A small audio embedding model, trained from scratch: 13600 steps, batches of 128.
Rows from block 3 of a small audio embedding model, named by matrix and row number. Rows with one number belong to one channel. Each number is 128 + 24 x the weight over its row's rms, rounded and kept within 0 to 255. All counts start at 0.
After each channel's rows are labels from the 100 clips, of 14976, where the channel reaches its highest value: "lies over" is the class under the peak; "responds to" is what is common among them. Only what is clearly more common there than usual is listed. The data: synthesized solo parts of chorales (CocoChorales).
# convs0: first 3x3 conv (model.blocks.3.convs.0.weight, 192x192x3x3, each kernel summed), inputs 128-191
# convs1: second 3x3 conv (model.blocks.3.convs.1.weight, 192x192x3x3, transposed, each kernel summed), outputs 128-191

convs0.59 [165 123 134  96  95 162 136 110  98 149 129 118 108 117 104 115 106  87 159 108 119 132 122 112 124 117  95 125 134 125 139 147 162 153 144 148 118 143 147 159 101  74 152 158 114  81 103 137 111  90 114 136 153 117 161 123  98 157  81 136 112 128 139 133]
convs1.59 [118 164 152 144 131 145 160 161  95 168 145  59  79 113 109 110 186 152 150 148 127 143 147 136  90 133 145 133 120 129 107 100 133 109 122 142 113 116  83 143 102 106 115 122 111  79 134 121 123 118 125 139 154 151 141 127 123  90 178 102 124 116 160 163]
lies over: A4; F4
responds to: violin; note A4; note F4; note B4

convs0.30 [169 140 178 150 145 105 173 154 168 159 134 132 150 173 150 167 145 158 152 149  96 116 120 129 149  89 100 126 152 142 132 122 107 176 163 129 124 169 141 122 131 132 106  97 134 127 121 137  90 148  99 129 123 136  95 150  92 147 112 166  93 151 122 142]
convs1.30 [144 103 114  97 120 136 164 160  90 120 106 129 114 126  99 131 102 106  68  99 132  51 106  98  99 111 104 161 149  90 123 137 120 144 125 120  94  96 140 111 167  72 131 125 158 129 103  92 117 137  91 105 154 150 150 132 123 155 122 133 149 133  83  86]
lies over: E3
responds to: clarinet; bassoon; note E3

convs0.87 [164 113 113 116 132 142 153 149 176  86 131 147 144 109 129 130 151 179 136 112 153 143 113 104 146 126  67 141  94 115 145 120 115 108 114 135 173 206 114  68 117  95 171 161 153 150  94 125  97 124 140 119 108 127 150 126 143 131 114 125 124 102  91 194]
convs1.87 [125 145 103  83  76 166 156 106 117  93 102 139 118 130  95 136 174 118  86 164 120 143 124 138  99 114 125 105 139  70  82 145 137 141 177 119 160 156 129 127 110 125 164 150 173 151 122 119  93 132 114 136 117 109 146 103 139 114 151 105 105 147 115 133]
lies over: E4
responds to: viola; note E4; flute; note D5

convs0.131 [ 89 136 126 133 174 104 133  77 124 138  93 146 108 112  93 102 154 150 124 111  93 145 110 122 121 150 138 139 124 174 121 167 170 103 177 132 126 116 149 136 106  93 135 178 134 140 150 135 162  97 102 129 143 128 163 109  99 135 126 108 149  87 105 113]
convs1.131 [133 135 112 115 185 122 123  90  94 121  95 195 136 139 141 151 121 140 121 114  80 127  93 139 107 116 172 102 111 131 144  92 132 129 147  97 132 148 141 150  94 155 146 140 143 106 152 106 107 119 157 196  95 113 123 120 154 143 112 124 103  81 103 128]
lies over: C5; B4
responds to: violin; note B4; note C5; note C#5

convs0.39 [141 151 151 154 145 138 111 100 138 148 148 132 126 135 106 118 131 171 114 113 144 123 109 107 188 149 101 121 132 103 133 164 145 148  81 136  92 103  74  73 151 113 106 109 127 107 117 144 111 134 149 115 142 138 133 135 138 140 118 143 125 107 119 110]
convs1.39 [148  77 123 120 116 117 146 140 183 126 154 112 131 103 109 102 167 141 121 135 127 124 145 177 130  73 108 107 119 124 119  86 140  72 116 158 156 178 105 169 104 112 147  98 117 108 132 129 159 109 138 117 152 110 145 106 110 128  77 174 152 128 121 118]
lies over: A#3
responds to: cello; note A#3; note G#3; note B3

convs0.147 [152 101 100 177 112 136 137 138 132 102 170 123 115 123 126 112 124 134  83 147 119 133 175 135 126 126 147 104 128 120 123 174 121 122 100 145 123 148 126 126 121  96 108  72 145 129 111 142 121 117 142 125  83 157 132 102 158 111  99 122 104 147 128 103]
convs1.147 [102 103  96 141 112 128 150 172 156 183 154 102 153 126 160 155 178 139 163 182 117 145 118 150 166 153 134 104 144 132 166 149  88 124 151 159 164 153 105 159 142 136 136 156 126 136  91 129 150 114 130  94 118 137 133 138 103  65 138 126 106 132 132 114]
lies over: D#4
responds to: note D#4; clarinet; note D4; instrument: tuba

convs0.118 [163 106 138 123 135 151 114 122 118 158 117 108 142 101  96  98 114 156 104 118 200 139  93 100 183  88 138 134 127  76 116 108 141 134 122 206 106 106 101 151 133 113 186 111 107 126 165 105 102  86 150 100  98 142 147  92 151 129 125  99 152 128  99  91]
convs1.118 [130 117 157 161 124 157 132 128 125 146 141 112 144 136  99 111 100 142 115 102 182 127 127 130 158 110 116 118 139 138  99 125 176 117 101 120 111 139  97 128 152  87 104 141 150 105 149 117 117  89 125 159  95 163 159 101 168 134 102 166 138 100 160 111]
lies over: D#5
responds to: trumpet; note D#5

convs0.26 [111 138 102 145 123 119 150  63 132 132 146 159 143 125 103 111 147 169 132 142 140 160 143 133 113 117 123 111 104 134 106 119 117 166  88 151 131 101 134 118 116  82 157 117 177 130 105 147  91 119 106 138 127 154 103 151 139 181 120 140  90 135 122  67]
convs1.26 [124 107 113 140 151 115 144 104  85 140 154 177 103 139 126  95 158 147  93 131 150 134 148 102 145 137 132  88  81 122  88 118 141 136 180 122 113 163 109 116  95 113 109 109 108 109 104 121 109 117 145 140 154 161 141 137 127 144 122 146 140 106  98  97]
lies over: E3
responds to: cello; note E3; note B3; note A3

convs0.132 [116 140 152 130 122 133 125 122 127  81 116 132 138 152 135 137 132 102 160 126 140 150  87 161 128 112 135 131 105 144 108 133 121 102 118 133 107 111 145 161 104 127  98 123 155 121 160 148 135 131 132 133 103 103 146 151 119 101 143 101 123 134 148  76]
convs1.132 [131 193  99 162 155  86 101 112 114 142 125 153 136 128 126 150 110 121 148 143 105 119  77 143 152 103 143 136 125 139 135 123 122 118 135 124  93 112 135 113 138 138 138  97 117 157 144 162 127 133 119 130 167 104 134  99 116 128 128 101 119 129 119  84]
lies over: A#4
responds to: horn; note A#4; note C5

convs0.183 [ 80 158 145 141 110 128 144 111 118 144 146 161 125 138 136 129 143 129 161 144 185  86 139 110 112 131 162 173  92 133 113  74 109 142  87 135 133 107 136 156 146  82 145 140 125 161 163 134 123 145 166 144 102 111 127 161 110  97 124  78 128 140 162 121]
convs1.183 [168 103 129  82  89 124 120 154 123 102 111 155 126 117  89 138 112  90 116 131 146 104 123 136 108 127 167 130 129 151 138 119 110 116 103 124 157 156 119 119  93 124 154 140 110 111 126 124 110 124 163  93 120 118 124 116 146  86 126 104  90 127 108 153]
lies over: D#4
responds to: note D#4; viola; note F4

convs0.127 [ 99  88 124  61 136 109 108 144 150 107  68 181 127 185 140 161 119 134 157 123 164 117 117 127 129 122  97 128 180 107 137 105 126 144 148 136 119 153  99 143 104 128 134 111 143 130 122 104 109  84 176 114 133 159 182 111 108 134 117 103 144 110 111 165]
convs1.127 [153 123 146 136 155 126 127 125 143 127 152 102 136 119 120 112 173 106 111  95 172 160 121 111 133 137 103 129 136 132 173 137 165 128 155 143 156 103  95 125  90 129 116 117 147  88 132 143 133  96 114 115 111 151 175 100  58 119 134 112 133 111 157 195]
lies over: F#4; F4
responds to: trombone; note F#4; note F4; note E4

convs0.28 [175 128 103  77 121 134 130 152 123 133 108 149  92 102 175  68 167 154 137 101 109 132 102 129 131 118 119 103 132 106 141 128  57 148 129 110 145 137 124 120 116 124 145  91 149 129  95 140 135  97 132 137 116 121 158 132 132 119 162 152 121 136 116  96]
convs1.28 [105 175 123 125 153  92 129  87 151 162 130 113 127 112 130 123 170 161 121 104 107  95 123 116 149 119 193  92 143 136 105 157 115 127 149 116 206 129 135 127 112 105 161 143 144 113  91 145 109 157 101 151 114 209 117 127 125 151  99 123 124  74 140 135]
lies over: A4
responds to: violin; note A4; note B4

convs0.53 [157 101 109 144 117 125 139 132  83 114 139 103 156 138 193 117 149 152  82 151 112 152 158 155  98 135 122 135 133 136 164 150 109 136  94  92 153 183 118 141 145 189 112 111  91 141 106 120 133 140 120 133 121 136 143 152 119 115 140 136 139 145 123 129]
convs1.53 [107 143 123 168 118  90 158 153 103 123 132 137 133 123 136 128 151 100 151 118 127 124  97  78 113 129 142 173 159 117 153 145 105 148 149 113 140 141 107 128 100 172 122 144 125 144 121 116 127 121 187 120 145 123 124 152 135 127 136 139 118 128 168 101]
lies over: G3
responds to: tuba; note G3; note A3; note F3

convs0.4 [111 148 130 157 102 152 119 171  95 153 105 183 115 138 103 106 115 115 118  78 123 122 155 143 132 133 157 148 104 130 146 117 136 137 125 137 120 116  97 134 107 130  88  99 120 157  88 154 137 109 139 112 110 164 122 135 129 100 170 148 116  99 117 126]
convs1.4 [101 138 123 132 112  99 120 140 130  96 134 118 132  70 118 122  90 117 127 138 136  89  82 113 133 134 121  62  85 110 133 114 168 120 137 147 126 131 107 133 148 138 118 118  79 129  99 129 153 165 149 157 134 118 109 134 141 154 158 121 121 136 111 110]
lies over: B4; C5
responds to: oboe; note C5; note B4; note C#5

convs0.68 [174 101 137 122 110 142 101 139 135 149 129 127 139 140 161 188  85 123 128 134 128 134 145 132 110  99 111 120 172 117  99 160 146 155 159  93 178 187 143  63 150 121 107  91  95 120 114 126 102 118 148 130 104  95 127 143 108  95 101 151 124 147  90 129]
convs1.68 [145 106 180 155 167 129 137 151 121 120 102  79 147 154 124 143 118 125 179 116  98 100 144 156 113 114 102 130 147 131 132 188 115 128 135 122 138 173 122 120 160 110 125 104 105 112 120 175 100 126  91 145 141 175 107 120 101 138  99 153 153 150 158 118]
lies over: G3
responds to: tuba; note G3; note A3; note F#3

convs0.171 [161 106 121 153 134 117 119 103  74  95 133 103 135 141 191 127 147 139 103 143 124 154 133 133 133 158 176  90 196 145 105 158 116 102 104  92 130 163 143  91 125 166 109  68 132 151 123 126 165 103  99 172 111 150 104 146 151 154 101 187 113 140 115 139]
convs1.171 [148 124 144 169 108 108 143 112 180 122 127 122 139  87 161 103 131 130 123 134  82  92 114 144 150  87 122 138 111 135 162 155 126 114 118 130 141 120 108 181 135 157 104  97 124 103 100  80 130 114 127 106 123 167  88 169 103 150 122 150 145 170 146 131]
lies over: G3
responds to: tuba; note G3; note A3; note F3

convs0.150 [148 149 117 166 151 176 136 125 122 111 145 122 130 103 169 129 136 173 127  96 129 158 118 105 104 128 142 114  95 111  99 104  98 101 109 154 180 165 145 154 147 136 122 118 131 126 136 120 124  94 130 142 147 127 137 125 170 121 126 101 176 128 146  99]
convs1.150 [141 110 172 120 143 148 111 141 111 140 113 136 157 110 167 124  85 155 123 129  97 187 139 130 130 114 148 156 172 140  87 151 107  67 153 148 149 165 141 120 102 165 122  97 155 121 127  81 119 139 136  96 169 140 144 141 129 102 104 163 137 112 174 119]
lies over: G3
responds to: tuba; note G3; note A3; note F3

convs0.15 [109  88 126 141 120 109  87 124 101  64 117 133 150 133 120 116 145 130 104 103 153 121 103 111 194 119 139  92 109 132 111 112 118 102 119 139 151 166 148 117 177 119 130 148  98 130 154 101 107 126 107 117 114 136 139 151 121 116 114 139  93 125 130 109]
convs1.15 [123 105 140 152 124 129 169 143  85 165 103 161 149 121 150 113 135 126 158 123 140 166 138 159 180 128 157 137 129 158 117 116  71 113 141 108 104 133 124 137 169 134 118 144 159 151 185 134 161 128 121 144 110  98 126 133 137 169 140  87  77 121  95 141]
lies over: G4; G#4
responds to: viola; note G#4; note G4; note A4

convs0.180 [ 88  83 100 129  95 112 124 107 101 120 137 137 142  99 123 136 120 127 156 148 141 128 126 133 118 133 137 101 104 101 102 119 127 107 116 156  92 199 113 116 126 133 158 107 130 174 134 148 126 172 159 143 149 167 137  98 142 105 114  88 147 121 128 135]
convs1.180 [116  30 149 109 118 120 139 129 138 117 113 180 128 107 163 141 139 145 127 135 155 128 136 138 124  94 133 161 132 105  93 126 173 135 130 119  96 191 145 108  52  60 171 149 131 128 155 149  89 138 122  75 134  82 124 125 101  64 117 148 130 125 106 125]
lies over: F#4
responds to: note F#4; viola; clarinet; note F4

convs0.156 [152 121 122 135 137 180 128 120 120 135 143 146 120 109 135 165 133 187 120 121  95 126 125 122 140 114 132 121 158 137 150 122 104 133 133 145 136 118 104 134 121  98 145 124 118 131  99  99 173 117 129 121  86 139 139  94 155  95 133  88 151 133  97 148]
convs1.156 [ 81  93 131 100 157 164 142 139 166  94 131 141 166 114 140 120 100 148 119 145 134 105  71 100 119 130 129 106 140 112 166 102 141 112 104 164 135 104 105 139 139 131 146  88 131 154  93 134 192 128 128 132 143 150 108 157 114 141 122 175 162 143 110 109]
lies over: A#3
responds to: tuba; note A#3; note A3; note G#3

convs0.24 [130 146 129 157  90 173 124 120  91 143 103 161 124 126 142 121 100 132 107  76 174 121 131 128 122 150  79 206 139 108 179 114 100 125 101 122 110  75 158 162  98 110 168 140 125  99 163 138 138 127 140 133 117 143 100 151 146 153 131 134 140 123 120 119]
convs1.24 [114 156 136 106 154 108 124 119  67 134 123 146  98 142 169 116 135 105 101 152 144 124 152 170 142 103 151 112 149 122 136 129 136 158 142 126 167 115 137 109 166 167 144 132 141 139 133 182  89 105 177 149 135 103  96 119 171 186 107 120 165 123 135 129]
lies over: G5
responds to: violin; trumpet; note G5; note D#5

convs0.90 [103 148 129 152 111 126 127 187 112 123 137 139 163 113 165 118 157 125 130  93 177 104 134 123 123 116 130 129  85 105 191 163  72 144 146 106 110 115 104 174 136 166  90  84 105 130  93 126 141 128 122  53 124 177 151 176 113 124 156 105 119 142 107 112]
convs1.90 [ 94 171 122 137 122 149 123 116 162 149  99 135 125 110 126 141 163 115 123 110 128 110 149  97 124 123 168 158 150  90 159 101 104 157 158 136 116 144  93 124 169 154 121 157  67 116 138 152 112 107 144 160  91 100 118 140  89  75 152 121 105 136 149 110]
lies over: G4
responds to: note G4; note C5; oboe; viola

convs0.136 [105 108 134 133 114  69 129 112  93 169 102 126 127 159 141 117 139 112 132 144  99  81 108 140 155 141 126 158 149 114 199 151 163 126 140 136 128 132 120 128 107 120 111 110  86 120 112 149 167  84 103  97 115 197 116 147 114 121 129 148 117 126 120 136]
convs1.136 [107 142  96 161 121 120 128 134 146 126 111 104 137 123 130 173 163 151 168 131 149 123 114 150 128 129 123 128 107  72 194 115 102 135 133 160  89  97 108 133 145 172 161 117 148 118 157 121 141 123 113 191 140 197 129 172 133 111 139  88 117 140 126 140]
lies over: C5
responds to: violin; note C5

convs0.101 [ 87  91 127 146 154 160 121 137 111  87 150  87  60 116 163 119 109  95 127 131  93 163 132 122 121 159 119 114  91 145 133 155 135 138  92 123 173 198 137 131 175 197 142 118 156 143 117 149  99 172  97 125 154 149 124 131 130  79 113 114 149 156 112 112]
convs1.101 [117  80 139 164 127  75 137 189  80 159 102 130 159 121 151 108 134 149 148 164 112 135 102  85 142 146 161 143 114 106  99 128 125 174 130 105 152 195 116 156  64 105  91 118  98 107 154 106 136 156 165 114 161 138 137 110  97 111 104 126 147 100 161 140]
lies over: A3; G3
responds to: tuba; note A3; note G3; note F#3

convs0.2 [138 130 104 140 117 144 153 122  77 149 106 126 109  94 144 103 113  97 109 112 146 143 135 123  91 132 114 164 105 133 125 125 166 138 120 117 158 112 162 122  92 124 133 169  81 110 161 158 100 170 165 133 134 134 141 112 105 136 130  94  97 152 129 131]
convs1.2 [116 138 102 139 134  98 144 147  84 154 140 146 114 124 159 100 158 160 141 136 169 111 127  76 173 114 151 132 149 138  99 151 110 151 151 151 110 118 152 137 154 134 120 146 117 138 106 120 115 127  97 117 139 124 123 145 115 128  93 183 120 150 113 114]
lies over: C#4
responds to: note C#4; clarinet; note D#4

convs0.60 [131  86 139 108 180 108 135 131 100 122  65 161 130 141 124 152 147 133  90 105 116 115 148 148 187 166 138 116 137 136 152 128 142 103 117 175 111 133 134 113 155  94 120  90 100 101 148 106 185 129 140 120 105 133 170 129 151 107 120 136  91 145 135 155]
convs1.60 [118  90 122 114 154 102  93 150 168  80 135 114 152 100 127 131 140 107 123 136  85 126 172 154 137 123 100 115 120 162 165 118 138 162 143 138 104 131 135 101 140  96 118 140 144 110  94 125  86 137  70 119 141 150 138 132 152 107 111 144 108 144 143 149]
lies over: F#4
responds to: violin; note F#4; viola

convs0.130 [129 106 124 101 122 151 109 141 127 112 103 106 115 153 108 166 108 128 113 137 112 113 104 142 122  91 143 146 118 107 104 108 108 139 159 111 123 120 150 144 131 129 113 162 105 108 139 127 120 128  91 125 138 120  66 141 111 161 102 120 138 129 120 113]
convs1.130 [103 128 136 121 116 122 106 121  99 129 150  85  91  87 149 153 150 129 133 124  98 137 153 108 130 173  78 169 136 114 150  88 107 125 113 177 139 104 133 125 137 147  99 126 116 114 124 108 107 150 151 135 105  85  97 148 106 137 181 100 149 119 139 114]
lies over: A#3
responds to: bassoon; note A#3; note G#3; note B3

convs0.81 [124 117 119 112 109 139 167 129 140 139 108 113 144 128 130 135 143 140 127 128 122 119 150  81 119 184 131 130 126 132 140 154  93 121 132 109 181 181 117  64 108  98 104 160 116 139 143  97 161  98 133 138 148 126 158  96 135 132  83 157  93 102  93  64]
convs1.81 [ 96 120 146  89 102 132 106 106 156 162 191 117 125 187 106 118 116 160 124 169  89 138 137 139 142 163 121 117 134 147 123  87 153 109 109  72 125 126 137 124 146 137 150 154 143  73 123 122 123 117 127 149 127 133 121 106 145 105 187 130 103  82 153 127]
lies over: G5; E5
responds to: violin; note G5; note E5; note F#5

convs0.45 [155 115 138 153 161 117  88 138 109  92 122 148 134  90 128  97 152 133 143 139 114 140 128 143 129 114 126 152 115 101 171 132  97 108 144 114 159 166  91  89 147 119 149 173 123 152 107 128 111 129 117 131  72  81 151 138 150 100 137 146 119 118 137 150]
convs1.45 [111 108 146 154 104  82 132 132 112 129 125 146 138 139 112 158 164 141 144 144 123 152 165 122 111 134 124 122 121 127 122 175 104 103 139 137 168 104 160 122 104 133 136 152 146 135 129 145 134 135 146 114 104 136 157 124 137 145 105  77 109 131 123 122]
lies over: C4
responds to: bassoon; note C4; note A#3; note G#3

convs0.121 [103 115 179 139 138 124  82 109 119 130 120 118 142  96 113 105 133  98 146 179 122 139 133 124 163 160 130  98 125 128 117 128  95 124 100 149 117  77 135  97 173 121 153 163  89 124  99 141 154 133 147 128 130 150 112 159 139 125 128  80 151 157 126 219]
convs1.121 [107 136 119 152 136 128 129 134 162 106 163 113 106 150 117 102 183 126 159 176 134 119 185 153 124 129 106  79 113 124 161 113 104 105 130 168 139 143 115 158 131 126 153 155 153 141 125  87 161 160 121  91 151  97 113 115 128  77 157 125 136 102  80 187]
lies over: E4; B4
responds to: clarinet; note E4; note B4; trumpet

convs0.33 [127  90 127 106 169 116 120 117 127 133 125 160 126 108 138 184 122 139 130 159 141  95 133 149 134 131 150 147 120 129 135 142  92 125 143 128 101 154 103  96 110 142 151 133 131 126 124 106 122  98  72 132 163  74 145 156  95 119 115 119 112 136 110 153]
convs1.33 [125 131 138 140 104 135 130 130 115 109 146 133 120  94 178 193 134  98 145 144 124 169  99 141 104 144  82 152  86 122 130 133 151 109 108  84 119 121 131 126  84  84 155 132 152 157  94 114 101 156 128 132 153 140 126  72 124 108  70 121 108 143 134 128]
lies over: F#4
responds to: clarinet; note F#4; note E4

convs0.25 [108 127 122 160 136 135  89 118  92  93 115 118 155 134 152 114 156 139 118 123 217 120 152 151 205 121 126 103 129 154 146 104  78 118  92 151 125 170 118 109 151 132 142 102 105 146 146 122 152 118 129  76 143 142  90 131 146 156 137 125 169 149 106 195]
convs1.25 [127 103 143 176 160 150 129 143 148  90 106  96 115 138  96 103 110 119  82 126 142 111 155 145 128 101 128 114 117 152  65 165  94 119 115 175 152 167 130 127 116 116 133 141 159 106 142 133 106 142 118 110 123  96 138 123  95 107 116 119 147 173 131 150]
lies over: B4
responds to: trumpet; note B4; note C#5; trombone

convs0.152 [106  92  97  93 131 102 134 164 119 134 105 112 162 165 116 114 184 136 113 110 132 125  89 113 162 150 125 111  83 123 117  90 102 113 125 112 131 160 126 124 160 144 150  88 139 137 151 123 158 136 130 100 126 105 128  61 121 110 113 119 132 149 136 183]
convs1.152 [138 196 119  97 120 123  99 140  66 155 147 138 129 129 162 114 129 150 144 133 115 119 140 121 153 101  87 111  80 112 160 164 148 143 114  99 157 192 143 119  98 114 112 149 155 109 106 145 143 167 119  73 137 122 139 138 130 140 106 130 133 134 106 142]
lies over: D#4; D4
responds to: note D4; viola; note D#4; cello

convs0.166 [158 133 140 150 130 109 152 151 143 141 135 121 128 110 209 145  82 121 155 128  97 124 125  73 120 111 125 131 145 151 166 196 108 112 162 110 195 158 171 130 153 117 124 104  98 142 139 134 117 115 127 142  96 122 154 119 110 141 133 130 122 120  93 138]
convs1.166 [147  96 143 123 145  88 143 125 129 139 126 108  83 137  88 125 150 137 149 124 110 135 125 138 125  94 118 157 157 104 121 162 104 174 166 151 164 105  86 128 142 178 133 142 136 127 121 121 124 133 134 154 160 121 129 119 118 163 123 173 142 147 161 121]
lies over: G3
responds to: tuba; note G3; note F3; note C4

convs0.133 [166 137 176 154 117 101 148 139 115 106 147  86 124 156 135 109  67 107 127 129 122 164 120 108 122 137  81 134 108  86 143 168 106 119  96 129 192 143 131 167 129 124 135 116  90 129 129 122 105 125 104 133  66  95 111 136 105 164 114 159  96 115 114 134]
convs1.133 [152  81 108 166  84  92  99 125 147 122 121 139 129 153 101 136 115 160  99 137 117 152 175 119 145 119 114  85 142 156 130 132 128 172 101 121 127 106  96 134 133 161 105  95 138 106 129 159 122 117 103  99 127 153 149 120  65 108 152 128 133 130 131 140]
lies over: A3
responds to: tuba; note A3; note E3; note F#3

convs0.172 [118 110 118 169  80 148 165 154  91 146 149 121 143 105 206 139 111 129 107  82 120 113 123  96 126 123 141 110 159 123 114 108 133 109  91 129 123 137 148 135 148 142  96 143 121 162  95 124 111 115 155 149 143 126 134 102 158 153 132 144 143 121 113 115]
convs1.172 [134  84 140 157 121 136 103 134 120 127 133 117 124 128 144 109 141 172  97 143  92 127  92 131 165 137 141 117 133 135 149 117 141 107  98 119 137 124 103 140 120 120 133  91 113  92 120 124 121  98 147 179 189 138 156 139 154 119 135 148 110 148 168  76]
lies over: G3
responds to: tuba; note A3; note G3; note B3

convs0.10 [128 137 124 156 151 130  94 114 134 125 131 130 140 174 118 114 108 110 130 115 178 140 125 100 125  81 117 110 111 148 102 141 109 159  96 110 131  70 115 132  96  97  81  95 158 116 158 123 127 126 156 126  99 106 124 157 143 126 116 118  88 172 116 145]
convs1.10 [116 103 167 126 132 129 100 131 115 152 131  72 124 107  95 155 100 102 100 137 124 163 144 142 128 138 118 130 129 118 125 142 162 107 117 144 126 127  86 122 123 142 132  77  95  97 133  96 107 100 121  73 142 100 155 132 108 105 107  91 110 104 137 118]
lies over: F#4
responds to: trombone; note F#4; note E4

convs0.112 [117 106  86 165 111  73 109  95 150 171 101 157 146 100 131 159 105 137 145 146  94 100 140 131 130 142 133 107  90 152 127 146 113 106 124 106 108 110 129 126 146  89 105 108 158  98 104 128 127 111 105 111 131  88  90  95 131 128  80 117 120 158 137 121]
convs1.112 [142 160 116 148 104 167 101 122 102 142 115 132  94 112 140 148 137  87 121 152 103 101 100 133 119 127 148 174 142 129 124 148 137 124 147 122  98 132 141 129 126 125  88 101 122 151 113 119  99 111  90 143 134  91 104  67 149 143 116  94 119 111 175 105]
lies over: A#3
responds to: cello; note A#3; note A3; note G#3

convs0.66 [160  88 183 118 103 117 129 113 137 146 108 194 112 111 114 147 149 112 110 116 110 109 108 111 167 126 120 105 102 122 134 168  94 131  94 173 119 117 119 140  74 124 149 130 139 126 102 116 128 107  95 149 113 129 112 121 119 125 134 135 136  88 111 107]
convs1.66 [125 149 121 131 130 136 122 125 120 125  65  81 146 133 143 163 128 163 105 146 145  90 137 106 143 127 124 145 139 136 186 123 135 101 105 131  90 137  98 136 113 122 153  98 122 156 140 106  93 119 105 160 145  88 113  96 102  98 149 100 154 113 144 169]
lies over: G4
responds to: oboe; note G4; note A4

convs0.36 [148  94 119 119 149 138 130  91 115  94 105 120  76 159 123 140 107 123 136 114 149 128 137 147 143 141 122 138 138 171 137 114 135  97 160 125 107 109  76  91  99 103 121 155 134 102 121 129 146 105 100 130 131 124 122 153 158 106 131 136 122 106 123  96]
convs1.36 [123 130 134 113 119 118 121 105 135 110 145  77 118 119 126 115 130 127 119  91 119 108  79 158 118 152 143  93 151 144 124 111 124 136 120  94 134  81 134  72 156 116 103 143 136 138 152 156 105 156 142 167 142  84 156 109 113 155 129  86 135 105 119 112]
lies over: A#4
responds to: horn; note A#4; note G#4; note F#4

convs0.55 [131 134 139 150 120 114 116 100 100 130 153 149 148 179 156  94 129 114 112 142 116 125 134 116 133 171 128 159 100 113 174 124  98 166 114 136 111 138 105 134 146 117 142 127 107 152 163 127 139 122 158 103 112 142 106 121 127 139 124 138 128 160  95 132]
convs1.55 [153 163 112 103 123 122 136 143  55 120 141  97 171 153 161 115 166 130  98 140 149 106 118 108 116 137 136 126 133 111  82 175 125 148 143 189 136 140 150 129 132 101  96 137 114 114 150 148 119 157 113 114  72 124 144 146  93 107 128 101 121 132 142 121]
lies over: C#4
responds to: viola; note C#4